config = dict(
    model='self-supervised image encoder',
    dataset='photos of plants and fungi (iNaturalist)',
    train_examples=45211,
    image_size=48,
    crop_scale_min=0.3,
    horizontal_flip=False,
    rotation_deg=5,
    color_jitter=0.4,
    method='vicreg',
    arch='convnext',
    isotropic=True,
    norm='layernorm',
    activation='quick_gelu',
    layer_scale_init=0.1,
    moe='soft',
    num_experts=16,
    moe_every=1,
    expert_mlp_ratio=0.25,
    slots_per_expert=2,
    shared_expert=False,
    patch_size=[4, 4],
    conv_stem=False,
    layers=10,
    width=192,
    kernel_size=3,
    projector_hidden=1024,
    projector_out=1024,
    projector_hidden_layers=2,
    optimizer='soap',
    beta2=0.95,
    lr=0.0015,
    beta1=0.9,
    shampoo_beta=0.95,
    eps=1e-08,
    precondition_frequency=50,
    max_precond_dim=1024,
    one_sided=False,
    adamw_lr_other_params=0.0015,
    grad_clip=1.0,
    steps=9400,
    batch_size=256,
    epochs=53.2,
    lr_schedule='wsd',
    decay_fraction=0.3,
    final_lr_fraction=0.1,
    warmup_steps=180,
    weight_decay=0.3,
    adamw_weight_decay_other_params=0.05,
)
Rows from block 6 of a small self-supervised image encoder, named by matrix and row number. Rows with one number within an expert belong to one neuron, the router's apart. Each number is 500 + 25 x the weight over its row's rms, rounded and kept within 0 to 999. All counts start at 0. Numbers have three digits each.
Before each expert's rows are labels from the 100 images, of 14848, where the router gives the expert most weight on average: "patch colour" is the nearest of a few named colours to the mean colour under the peak; "peak at" is the part of the image that holds the peak. Only what is clearly more common there than usual is listed. The data: photos of plants and fungi (iNaturalist).
# router: slot weights (model.blocks.6.mlp.router.weight, 32x192, trained with AdamW), inputs 96-191
# up: expert up (model.blocks.6.mlp.up, 16x48x192), inputs 96-191
# down: expert down (model.blocks.6.mlp.down, 16x192x48, transposed), outputs 96-191

# expert 1
patch colour: pink
peak at: bottom centre
router.2:532523502516483491481511548496509472507507480486536484480526509526500497510503479476479529492480489502483488520543495487507469483516496532498552473484511488481524494520491485517498510502508483540565447497491492556478518515480480509481546478476498531476484525455472509489491488531543500487
router.3:538510500503507505512505527503492454475533484466536479475496512557486508504521485498489495458474487489495495528491498475508474491510499545548550480501492502474449478504481499506492496515505497519523510498497478517484494523440512487521484500512518529455478530503491529526482491511533461486
up.0:509523502519528520494527536492464471549556460501502480540491477521521481498505512500515530486506497490526504500500510494473487485486487536548462451509495491534483505531509509513510520521524519504450527517506489536519546477433502514539478512515488496515456518524480484563497513496545481516
down.0:528465463498519532493542536519501490526544446476528491457519510488505480486514503490489501495520455453477519496527500478485481506481518487550492468499485536490522493509497510524486490503500486479533545501495504468485481480519501496480494502503513511476539554521531477532470496489478522473
up.1:521473468500512487503477507477478455501500500497492488556532516457466462466466483519512501529476520482499513501482483514456427534465501503532537520498494456486501464474567528523500476465445513512471529463509503521518531512532554466501503502517487504507432513526495506499479532545504504519
down.1:484504494502502529506514531521520541483523469471514534487522513473481495476516500502505466531486471510524479481508518518491475489468504498465451512496499495494502485503439507484513491555498487447489465505530488516498487534538515523460499515496490524518578490472501512502478476484477479543
up.2:463524506498485524494543465497517493508524508442516473513514504509461492503507514548496477455502488507515513463492530520490469506511541450471492500517480540465503502481523534523512460465532519503486503504523481456514483443458504471524496482488489504480485455490498520562486515477486485510
down.2:560521464512533480501476512550452489494487539494509462420525485480491513509536533473505554487479489460539503449478505522511512511535504566527459514464458509498528504512457501509532498515534515491529476491519505480570515456437465524526470490515465476497517494490511466548513534528494513513
up.3:524452499499423478474530518506484475493517475482528505543545509476469541522501506494488505528533524491504538503508477484518511506465544531538563503510499488500484522509506472516508453517500507493467472492521501498510499436495480503519527481518494500497458527496469517521481453524531500530
down.3:489480516542467517470464510466477476502514478511538501479538516490459514508507498453524568484494513508513497471505521530502480472477534513497469485517503481521513518491519463475492529477493469497541498478547485500481550549494537494510517467454467516511540509502521488543465521473537527523
up.4:523480466492488470493550468514475508502476433483477497561482483507545462497479472477497487453494516493500529470465483475543452496520460467518536521478478514490475452508503508484492509503496475496481487457496525532499508469505443520494477493483477459508508495498516489491505457479509494479
down.4:489502511486500540546481487496512480485531518552493487518489542515476525456501487514509501505469459465488482488504483507470537485481484500438468488520507562504511500539510481486491521481496531500462511496483515488471503525530491542493511483476493512534480528482509464529472482486473483480
up.5:507526507491489495482517518489496519518524492537438539526512483487488540503501482541523526502520497525480500505493513503520514458514444556463517472514471555501497531486492503533522484471518526515476535507525552558499529493484512496505473503515487468489497535482516517555515486485524518539
down.5:482492511501468518458509473524500488495479488526475468536468540519498514544496468470481498506443500539451547519467510489520537489498494433499461501499536487454492506534504509520482496523489522531513496525477466483506504494472475525494470516504529491474475494522501496541501511514551519507
up.6:515459453501506488465428452468490456480514508506484527515495493493516443471482468544498498540500504524489486530482517491530487505478494495471493484500443482448482495493514539496461490479493508506495478525477524477491485488518513489502557482526452495487458506546462495507493509525554508525
down.6:499519463465496477461547499557536455494481484491478504540480489505501452466544521469498469560517478509499504484505471500537476506469479491499445518481452521474487503493494515476517515540497513509504489520471502538496517476478533511468473506555482528489539490461489501568520509492511524548
up.7:526490502516519502505430478487511473490503481479525541486493467520488503478518480477537523437517511531497517504530521477495481512499494545510508586501531511528522506481542465499458497503516553523572535511499517482498523500489517525462517512511492539476453540525545488528503476516545495497
down.7:487516494489531496518519514507513518488504520448495456501519518480497511440500505561484468465512516527471510514563520498494501461474480488501525545445513540538528499536444528522517510536480511524465508491527519515510456535453471491486535483531513516515532524501477471492513575502527483506
up.8:539483506482525485497506469510549484505419487480477521460510495484495504520487507515547491478515486469523514531462487480480477503507521487496483457532507481547531451471494476465500450522527485473502533507487490535518512436508524545480460534470504484490506510527514466525510523499480456494
down.8:512528499482541493490487504452480489459483489500538473519523528491500496514486526489438483505484486474484513581477499489496539511485525506528511486481478526526525478541501483491533508535455454452497539497507469451496489537498481495541420527476535470492492512503487494498520511483486521518
up.9:490472500493479477508500478484532475489477512468493476505561499468459455506516477498497474506483496459506484495499443536468496492495526520543479518494483431495446481477453513502490479502487499515481512513451514472517487494509505492467508500536501516486570442532527474527492499473472495499
down.9:533505497513500506482486507486497466494533487523523496490532473501452489507486502536520490534493474522529473494555521489453450508470505493489514483521512542490462503496499509525550535447502490474487529511438474462488484460538506511548505459511453531528460464473453493538470500514511526467
up.10:498477462487447497500525538497539483450502525509498442442450484486474508455504485490495508476496502486530473488459471502499488521493509487552473524483473445505501491497486479520518501487469490487505465518515512497510509521484518527490491484475521482520534427489454498481468480449516510523
down.10:497504494507490471510469482462538513512538508515494567490461492526533475454521474533522498514504482488453473535473513504495471534485460502515525499538485461545469486488520537507557517520490536527458483473522454492503477486497472489503523503471464490516492497514492535480531529527498515543
up.11:553453526500496547477541515525481498532493522524501483595519504506513469488490530502502462495512498478502511545529497544543548476517472506521509518500470516516457512498517517540486511517500554517478500492467513497512470524538493495481481508522476488528501504466526491488494509515521463479
down.11:500471517518501509452482506538499510472520448509457532475477538475493497460494534481523531510521483493522531490534500462526480524531470513504496520502470473520521508517501486484467490473507509497520514484454522501482539516562534560505480521507509514516491524491531485499471465511528504519
up.12:511523518486502493509535511517506532475514490502484469527484487464507562489452522461518513453526505488487478504471499521512517521523508498516488578490497501469537536466524481513524438487499461505466461471470483465448531490482481487539524484511517517500510472490510496513503500476501513518
down.12:511487524520498501505465469514479540499484539497481549548512532536490567476513458530498449464474498515500455500469502502503452474522495475518491543565473511445484501470497483476467492500507506522497495495491508506513504528488442494547544509464455480512539537519491500508516522504524487527
up.13:521535535486510505495466488502542454496555522532555538435522518504513487509516519502456479522471508552541502496497538495547503514533507534499526515467550516497515503512446532502500492516513510493497495451530525486507500490525517503495476492531558537506490509529490454496508484515495467527
down.13:516539557460498457476481501469504497497528510499512447514542507476520460502527508528534517492566498499491502506476478515527527492483472469497478504490509492499544543496565503514464505471523494490492477535534494480493491502475484528554461474541466502513484510502473479514524534516476547502
up.14:517479507485492485519457514481497515472546475515484462516503469510524504497535498483512508502491490523475479492476518549501539495485521480505513507534510502458503529512486512445463534481504493482473448549534524471520539550498459502519520470512504515497490463519498502521515520501502502503
down.14:524469515487472480514531512478504514484522506499542476503505534501494495487484514544548530521494498479500497497507474478478510504538519513455523462484471498448512523481512526443522516506501535522514465541477524530495495498492484489538547469547490542484489468509479534566500512485528502463
up.15:512504524454500509460495494496485481494478489537479531471529467472514515478504501529517493528488486508470544517516520507453501531512525478519540472549541540500480501471509537488498513494530508532520524510481510517525472458523491483514511537525447511495502490480473551494497529508545528543
down.15:481513503512509475462496551526491512515526498499527464540499534512503516521520476495514499528519533476492495472523476514507484467536499523518443441451490485512511517509493510470542509529453494477515479536512465488491482538512471545510504513543530521511466478482473510446488504496490535571
up.16:514461523492472503555493519481533475475493497527513508497501455508505457513492478495508506514484470503488479484487523521520535474564487487527494477531490465501488522560472462477486552517508486503529470535502511453496505518486462508461532493453485477487504514490524467524467560480547497515
down.16:521518503518470487535500478506483478530478485517541516466484525517500496515533493511523526538522487483468544523521499475490505523525498482502503444517498556515541493465481485512526519454503522489480506477482523537521469481493486486489517487499503533538428516486453434490464475511504458522
up.17:530480484452495595496469501475506499494484552514536510486503530455537475514526480500506534466489502537484461524529536502529468539499477488486496498531510516504494512519490525561511542508457545525511473485497474455538483446496499498525513504492488517510487521516507476534499497502468506529
down.17:479492471521495553463500467505528520504420542550465497474491448506531506509458515549527531548506489493513541485541530461514503519501455503500520488462466508520505502488491517523493517519509523523523476515523505520528513565477502490516513498494490488527519538493446472545514496534474520515
up.18:513475516479467516512512477487486505449514491505479430528495528533519497489473494517519490488502491492453505498494445487518522519528475506476506465532497546536539521511455498477569473545458463514513436494490477451480448520486534476510458520486542501465462473468494525510504505474495496523
down.18:493491499452473530453514541522510506511493527523481541518501505511526490482529475487503512495526514500498530516509522496474459481533499487499425469517432490557477503496494507462477519493509482520500536485502548499498530487462496466474498493500484478542529474511499533466475481481547529505
up.19:553528501520516454512495496459508482469453501476488537471506493434473514499531475469489485487497492494522485537508430447513529506491505522447502477457480497461541473472502496524459497474500519489518472495487563514487528486551492480474530494529481545499447518534472487451482485515516504516
down.19:516546502497542488490472496536469489457467493448511476532512487544460502507456509509503507479481527528485476500526502540499500457461509424525455489486513553480504462508485508528501519490547504468526494542509477504485507507500484509467487478500523529482529504514536485475473553502515525554

# expert 3
patch colour: brown
peak at: centre; bottom centre
router.6:508505504514504483520483511499513459514528492514521499484490501480477463498501473423503512479505509517517499499491506508509522471514488530548491488539532474550504517550491486495460458484488465508559506506532525517551476438498500494513521488524512524487487492497538505540495502523527527485
router.7:550463500472471488511470502515486488499517472484498503539536498458474523471467511489503491436489478488499527526493476484531491476538510522528545504515502532515461508514488460509493441517478513519561525494503483503467461488463499498520487515562545541479487533496495509561497456502529488502
up.0:512473472513488478468471499462502515500511457500510495577509520452535487487478519499504506474471492480476507494475541492512486527511521487490496490519497492504514521501474406489440487478498506502506507516512508467510515479481452488469489514483463503479447487469484524545505493502536551500
down.0:506510470483497536508486474492471517540543495532501498516522478522475466460501535448515468480493505504559495504493483527464499482498487519509534507483517509510478547493511496487538501477497493510503540462535523525474480531513498494514525507504525533505519489517511515512495520525560460512
up.1:514519529481504486478494463485490528511478433496508504517493527464523524474471516506550505522529510487508496505549456473544440514508474483509496581506504554517509501458530466530531473508476551520440526470505521478468503537529503507494468536487526514516490547523500481480484477518497490512
down.1:485495522500496534499505480493482511506489516511507492525498505502483499507486508524439467501482484452480466509562509535498555533489491537512544562459493489503556505546454510480453541510507496497454524493549482494525513466501485493519511503485486484524490578520492507509482512492498511530
up.2:508495506515516516464502549487505508509470542549534495505478519461464493495519466467535477505476470484532543514513528489484546499534519512512473489490484480518513475557447526507486496513481509478477479510509497439485525507494487436520494457540500525471553477505472520453510521509499460516
down.2:458474495486509524465489498501499480529472512501500486480499542510464522478512494538530533509500519453460530499514493460535458494547518461468478472499486510517503500398525528466512463472537496519545499508501502535486498524516533514512455465549465545510478459513531518471506497458548520536
up.3:507514507491529487501545470516461503499532503531494519498467513506501491510484487523499519482489476490549471442448485458533487479511505541510490510499469545531513528449452479515473473505479542523475508501489489513467515530482499516471452456495527533507515509515521501496488518493507524476
down.3:521463508508527495534453450501501470471556499480481518533495459519541464543498505458504460491479504495436525455460538563523497502495486438505518527494509514505497486517523529555517527475520498510471467545488531507480498493499489496471502472512471483474474532502503499470448491484522461455
up.4:531516484531528527480494491495505466507554509519498549455505482530478538527490508513532518474501483514525496483512511508483514479541498496512519482525502516554500534498553481515480494542517431504506533511510493547548542445484499509491490492537508493497466550480486506529525504529547485483
down.4:523500544465523502456449485489476486513513503498496466490490495499499532473501518526473517469473523534447500497493479508496492469537499494499526486476498495514535529500466520503514510499489501556478456522480532538509452553459496485475511489554528503528505535517528529509494473520547517440
up.5:555517491489493571510507502506498447495500488541514468456449497498522517496515507481492500521498487497505474470507484496499453499481465491510468487498482465486471480504506586494488495485484478492509471477510496493509462479482521488526461508518500505494535498489509473467487488518448481479
down.5:491512499520497530470508531508510471494540510522505481477429515486509535478500482516507505510532499514463526485516520485506517532514472498525530484494485506492536505502483499527519456504522535501510526477466475547504513526537476474524481501522516512502516463511491447443486543453451523462
up.6:493478488496487534479496495481505488485526490472498486523436489536485499511482475503479468452450487478506496445431471513526461466535450501499498512520494478545439464506465466485485479466501535523468473499495507475504482462498492508494479482514457501481492544497474441486494447493481523497
down.6:548501531538455527499531471490482477505566541476499465494438450515473509512535516517525507457496495475481489478463486498503507504515471526501518483525483484497489521480533513472493481480520487482520510488476513534496511568521495479482502486536524526523502517544502508514472490503508504496
up.7:513499470515490503500507510510460545496467479461451515584517494495512472534488485486514474476475488477511511466492481482483477495469506470479462497483478529532487497495470488515505483470516539519475482464504495538515488507473557470483496488469481448494490443456478519455466465477497500512
down.7:508484482503469505523545517487497505521492504491528498472484508510508498520487497534527486497528478466468483457508550470476497539531500544511508491491501484516483493553502487514459472504483410500468496462499508472483508540517497505527515493488508468512478513497477553420503498489497501544
up.8:478481504509516510523479506448519448458510478508444499534482495507519454490472487498512522451494500578531462516489504505475472490517515508538487524511492483509453497441486513493463487488505522493538526488461494501500504487534503518516429496516511524507503539503530525525494495494533499469
down.8:425502512475497501494524487523523518470571501545503500497483541516510504512526476482500525504486498555484534509506527486446477509501504522522489547502545534516476498533501468523485482523498498502551474493465534491506454512533490463486512557519499520514456481482482470495442519504504526492
up.9:527452512494510529492530515512513517534468500472476510533484503454473549468533469463477504520501506478482463513510515517501521515494482515487502476538494497513540517458517508539502521549496560478480524455527492394478485484518535506497458528496512494487502508478445501508490493523468540502
down.9:453466530517511547519444478495495527529455506505506510516498512548495543467476469554551554500493482465545491507553482520502464518456504513498500483513469507526511514556502508507469500503514476478480527517521467574482508536498514512508483563502483491503476499523538482530537471517489535510
up.10:532524500530497503520500524510497499509518486491499479467509448576497504500504486501465536523497523528464469501498529514477542496497486535494487531478468479455536488496467526497547527505486473502491444522517533448489491524506543480500465539478477537452471489497492520467482521534519487511
down.10:519511545524468517521500493479521534508469570505504492513516510445537494482520449530541548490554495521501479503519488482508480535459482451490495566535483487514500540509476526492461520522537496469478487503502517570497532503512528532532526562505506506536513498485487512481512465480499539476
up.11:515481496479501463489501509495487514534527502495513481528487456484495542518484514438522509442511474487465519477451548463486513529497529500473500472488495510473525519486502447525464481487565497507487516505493505457517523500464467527486472508527523524512492459512519538488473506454494541507
down.11:507490508490495492541454489483498486509539495483491513498543525487507533497503494545500476517454467496507454490457482548515531480474531474457500509503527523494517483478506533500541535546473533571505492467532514498488504507475506519474498504535450488482535468452477531472503556518483477505
up.12:496500486483483507461489511508519513513485490501509523500468537531502536468478509538462530485486508488480519533471473564504471492532502479485526440494463470510463514464447477498486427463490477536531489520482555481516470502498471477512509519490521494488476520481503509547486517518481527480
down.12:478516532509492507440531507495486470503534499481490521520476459528509527451503493452497451503525485496503481547470521443462547453523460501496499492503472470482445502550531469512523471513527526463501535486496509516485507481493500524508545515496476482501470516497513540512501510520496483462
up.13:557502541525500528481512521524528523481547500553510522493529504497491514525526486512520464536488513485494517499527520500477484522522548570509508498507514468529474511513493488485450504567504496533500490520476482491520482503536445531527528462475479527501496511484477497489531543511547499498
down.13:506446544489502470444490500517511454501558514551518478450483501507464504506455497493481508475507501494518505489534494505471511528505471465499525508523510452533487504505494489496515475436519465538533529499482517496499544494529482485514489475476549517517490517536550509474503510441537474475
up.14:525498502489546485506573492486517535492472481530487466484491494510496483479481493531535469519452521452514489492490484500489531489455520471477519564519509518472493492486518487476493493496474535515494484491466534512480480472465500493447458522495492447478485455476472480499490556446481488489
down.14:537502461488581511492448517511486510478496531508507535511501508474497484461520522496485489503547455457511464475492475511503498538503510533484449524508540518449538466498504425480510491525498484460494535494442491482492519512480465509528483536466518461506509476501526505487504418512516485508
up.15:518518490535521511508531514500514494523500517484510524495510503484492495520529530452523532498516490517532522523463504506493535481557494478503524482542481501455506522527523507489460442482510465489512535546492519542504511491461460471456489487481554505519526537478499467498497499503502482506
down.15:437491498475501494482497494506487486520532485497511486475492480525474526535493548529491517501508517516451551497433516522548506485528502526503509500426508505447445530521471536489506440505516485523500530517484463461489504462497504514494476497492510483492458534490540466468485527517511469475
up.16:525481510504503539500497498478461488496451544497518516443561516510475500494536502522535521503496469525537485525496495500477465485497491496507479519525482468454521510511516554518550556498515486498480506481453500497486523537521496460548514491472460487482506480511506502502501521526521483533
down.16:532472510484467463553508485484493481494401488502479497442502489526489538501463491485492479492531515531462478500501514509477511546510536493528495503513486473495514538505472483483432487474511515524521475529463513472494519493534477528529504509495514486507468519474452475498509484459514504485
up.17:563479507556563491511518471510499528528486522533505534443500525463497498496473546484535471496499515494500536531538490504518467506515476483458545538484533488505522535498466499510533498495444459492479508523504492519529512528497464511534524527487475495512467500539494506492506533506476491463
down.17:506497480469583495509489462482469497552475554511515461509508507526488506493528530534465486486506525514474515490515467506506483508512483497472485514554540518492507497504519474499471523515544472529492499479520501494533499464501494491566528470472545470460514498512513493485531523518471474488
up.18:550529508470483523527517495519476487490539516494481461549502477547507508518506463480500542470502458491527456497488515494504501502515482481529477558474501520503526481523460442490509511497497531477512509499525500470494485487477498508476491432472472484508552487480492495495506464457473538468
down.18:514522514513470512550485487472501455485501490516483562536527464513508472495482485548509494506505541518479486492478483519466509535506503509566506552509485513521485512489567510538500485483548489513479502510588513530510494533507470455520510499553537485474457508462476546482491504542479485498
up.19:510495471461483530513498487501510467496491454490506488534515521502504487510492520508517518483522534545489467466451459460476481500449468521497522539478499479501478530482548488459527489501506536507507493469457506545495501501490535503485492501457454470483521504518474516490515484502503490461
down.19:493507514516491522530518492487522494477546501522484480495567481497473492510534534494488436484486516475480498487466512483446537486478486508544494510514539494490532515528468498465489477492429492542473512491464471475511493503490463496507536535494551495524504543466488491459487504487496464494

# expert 8
patch colour: black
peak at: top centre; top left
router.16:515485504479509493468470479479505494481480518491498518504542478482500493473477510499466499504472513526492447530532454496489496523503475526497491534523490504486485518495534466536477559507481510464415490493519486460435487514461473471511500498547512459505488537496492490485511508494524486533
router.17:519475458470473483506485491506493517461486519503485469540482477495493527495487513524490505446506499518494453516503487475548515514518486539508533495492446543482516498491512462531489506492514528525498489483506497482471468523467487512508466514539512490502513550487482482509489459471506494490
up.0:473473515484448472510489486508482490524486495538520505549482503444511521495511512482526530486507510462518522486515516486488477491430529466539443485504522499520516481523569548516490502529534492502497506504497515472471519457507531497530503550546506485483511501465520499539538545506462502486
down.0:515509506506469496494482549504491505546497506507451481477509540512441470494496487485520460535479479497507513442464525506519536479472477459497493511510467507548475478465481505467494499475495506492497498488465532464455505533520544498499516507570507525545499460489498461491557466517500531520
up.1:508483474490482529512472499494518459500498542513502498496500509526517565494520492498510529499508499515513472507514460533500445488470469506486499531557486467501461531506571527500519476535543498497461504526489489497481506508458542519493487480498510518493495505520411477483497521483510523535
down.1:528541500515464476480500514519495531510471493519509495487484497516500555514492476533501503525483539513405474482528521475496505524471494493515519511469483468475499509476438480520449495464487519492485486472476493527510458530462486479547477470496475483508498489489564495480490473541518496527
up.2:485473528494517541521473497520495475495470500503479466454446492494511492491533487507505489529458517484480533478493514481483478486538518498494507486489495513527492511468501483510517538510486566492494466491452484432508492477543456455524490520483486512471481497500508463485494497523501534513
down.2:486502496478465485515530510474496496518520481496512504466528523458549498494476506514449505510506473539470513514509524506502515519544493491502425480526480528484482509479451477541503496554504510508521487502510538496516459515486498491453470522506497479481500511468470522517478483513472592489
up.3:501527514527509476530491477472519501511501524499518493512509476507479476509507508481511481440508484526496474488529479504493527502503506491473475493506542516503494543494496471560525526499473491488508455543505507474518503473530538480484539467535521549535498494523569479463540544510487448499
down.3:490521491485536486533477495515523529534497502486514466489479550529456495504495508499503528438506523505496535468513520500533457500522534557492545530486492476528509513492471537521474517543493493498499496519513506518509463516516510525497502451516488528484490495486502467468460512488485506501
up.4:530464533483508499499536494511492514517444469526498499496582485497453471471515507496472511489490459442494515491481497537502526486523477491552498487508483503520486492516473489508510502493484513513480465475468490524495523462509519497494534498517490533447464516483537467482487500516466454527
down.4:499482509511521516521480508501469479507463525513528501533558523509473467503482539511548539513466507449499524489519485497511513482517487504505537515529497499511465498493471542537483518500556477492538504536474469476525470500477476479467540508513490538522515506517495461510492504508444549535
up.5:513518503515506477512519488482519487494475462489484518476512481497460512532480470568499466500452490505475466501504469476503446450533518492530516504525518532558476467508538540515541504486493509521455482501490475538517497475483495513494491535510491514489505478467521513505529546553559499497
down.5:495516498506500439495478481511550511462473479489523507492490507491434486491527479447500493498548529525494487506509491490472480484514515519546465533500478500541522470474493505570495541526481542534530511506462519482483502505481517501501514499522510525493505488516492520554467482487528546493
up.6:542522536540498505483495483500521499510541488518511490477470530497473468555514504488497514496480507474494505483497501518478518488509491489469520507538510469512478473485502539521515522503508443502439511528515503455476496521498498506557513516505486537516480532506518487549502520483519492512
down.6:527493487515495455436489491535509505530486555473539478482468458518513504511492492509540481492520510541506533480532505492498490513513530509516515467495457441487533520513496499506525504561523518508530484496513479549482509486492487491525532477490480517527520534523498501582476522527504514465
up.7:526484501501520514475497527500489452474516494496535480481484455537486468539511484509511479518504440562544462503544501458527496481487468491487523503500501498486475495498502472489520505513515526506479514564477562484500527505492579512489520456520490504478519500449525475537494502501510485459
down.7:489489577540487529521534503492536491508528489504483555484460508429471471517491515476500496515523495493462483491549486483464516532492481523538508539468549475483520519499503444521449497481491502501505505504503494521475466507514488517513516502546537490557508482536481447512493487465511492478
up.8:536494538483463487522495506524533509498449469576499493491502493523483502521520499504487504513457489507491510473439488465488459497502511491536495519463521480516529453520491581554508511478496466520516501536510480488550466480531450514507491488496525495482516464488488523507477501512504524487
down.8:518460522496484530475496488476479484502502501487511490457483536512481521538484526472523510514501500514506551507432498482523530498542505540495531516531534496534518467462486501560530540527493482522490505506512484507567512525508480546537501506503488484529496475500484492525498487522504542498
up.9:527498527521519505530514496480504472525518463518541517492504484506481529469480486505490500503516532480497508505502515510544550491539516507494546506458519475529501505509513490556569495530530443484522498515526511508533448492507564497496472527466511508491496493518499500517502497520522465538
down.9:509481514503501499500503473539473488494449509458501485472489519477499519429506477514561462499509501527488492491507509521519503480528529501471501506544493469500527516482501516540466529483480471461524521524495498505517565496525464489492502489490525534479547503493516436532514526526524508509
up.10:525513519483470506478495469471480482522480469478545496551504518465472469474500483495521504467497498502510484473506528501482452511498498542521535495523461489489501503511490501543532493493468479523497476488506519472493493528499489474467521522541561484440529484546492551455488511485568504494
down.10:512510498511500483500483506515506506526493501465470483488480500551495489451502501516518534507473520487468512494509464500499512509501462465509488478475462504491514474468509537516509512512506492491506444480542453521517506475505501552467540510502480483528500507458510523470523508501550598476
up.11:521504505494508505473511501505504538506523435520477512514506522503540499522490524513534521530510477494481540490511499492485462504549471493518543514489518497466525573465480468490517535487494522511539521484496503516525570483506503501515520568482526484525532485513516539523485496472561490505
down.11:509517528512485479484480514505517490492491536483509477547536511491564511528508539512482504566460521512512440491541488533505514531554484494504483529554483524471506528530544476467522495521506490487501461524498482509525459517510467534519529532466513490477474536482480544483495524519561499519
up.12:505458507517511555570508510500526500516558489531512494465534506530508501496509510541508485485545530527483529537490512516504496499528485540511495448522486466541469521523466557506505503488498473509522467522474499480504495508519451529538478527486514515525514522540510474459514514540527494522
down.12:496432483487499520536477478500504566536522496494486499519501484536508530506491535478531535501498552540445527527513535447532489518548506463472487437506497521539497503474507481524448500515539488496447515480458527542461518478514508515500459527491510504532476489528476479467493468500525495513
up.13:511523465498475506553470512539508508477487533531492493517543492473489530507470529498471550492519503514525494506521506566483550507489499508503544498520508520577512521487454526495449476525491511509497461472556560562526555480494497486523479518487500535494527506521493503519486493466442508522
down.13:509492480522494505520546469463489498487462522502481494485518538501495507478506487484489497472467511514481488475505490473484556511496484512502436493453494483536524522525527506436520517491525513494481501475517460469502481520499482516500475572504488525523508507498553504506466489489456515489
up.14:520474524520507478518486480520532497514488485504455512509507530460480530460480502467541533495449456489475521461494521485472550507510511538527521482548486514503536512553512519509522479548516463521507456479477470460502472454502448475507489561548493486485516472477485474521482483473482521490
down.14:513509538472541510498493496486541504496506498505515474503539509552502493461508524530452486479555533499502527465499432513475539517533512447510486468456455502476556542456516506507502520446462493521509498528501485487521501547501519505522520531546533469471491505484525487499511486500490531460
up.15:537488517470522540504449484529529504529532465537491507515492518527516551494533498506464498515513485491517505533508511427474480509492522481505509525535487510503537454473477535488475478546513541479507471483503523515527494486459496518521530488508528518506504494523561579494515520465543518501
down.15:533508496463542539512562544521495462536507497513505472496473498528504529473480483478560492532495549492487533538533432520523512480524520556468485483512491496547529518510465502480510480472485481522508493489510533495477498505450496505488515514499476456460498538517440530475505481497514540473
up.16:508520500470535508515501540509522493501497490506505511505487543512508504487463512516527539468466501486510523501486500507521469534504483496483490481554503510502515474471435517506515499491511474520508496499472489505490484548512469504480494506477547529477514485543529526513496512499541488500
down.16:515529509502527492503472481500472515543537521481501451522486475494537493523483505506470437518519476488478482548500476541525504495494471498518569440448507485500485474523532517472498513536521504489507486506502503482518519485515499501502538490487455523512502473465486515509534513532547490487
up.17:489509502524507505493489484486462494528524505469497476484492474484527498500501483506501491488543502500495459479494478494531473464513467485508503537503454464474517534485525426453513484498519481470508520518470493497464479523496489513495481542517506475470484482468512468569497498498519470483
down.17:523483552461487514474497496514516494532532509516437494494488517518469503485491506524514469522466490489469475479496468472510477515480494481498559544487495474486510504505531469504517533486449517510492549502496507537490487477519492485496484490520554496499516497484474503548501516473500459513
up.18:543445474490506493483497504498543552525453516496487484515493460444534497527508495489527462502545487491472474503486495467471520462522471437536516470522511538456460482478548504492495473490492493500514523485480513500485510503488465533455520473483483444476543463487456486472486473476466471522
down.18:545502541492517472482486481501496509481483493495485484558525528537516436481528468542469500512510561500526520496463473493515568532554470541555470460477518530474516501524481503545529461486480473503517531499466511487485503499508504526484544472523528485519463516479513538495545501521489489478
up.19:510492498479474482481478488518466496496467539513442497526471533453497450471463501480497521490497505474506480484493485492520524530495502476504472512487536498495521521509522540535456550520478519464496499499504495507484500518480554529462508483478488505514471461539514483496506534477481522463
down.19:482515522515447491507515503460488487518499497533511480507488503536503478434497525549502502478491489499501525481510502461534518505486521551466500498563518536544503498480489511519513526466519519509486465463518495497540516475486509477512431452522497504496501473504463457483463493533510505479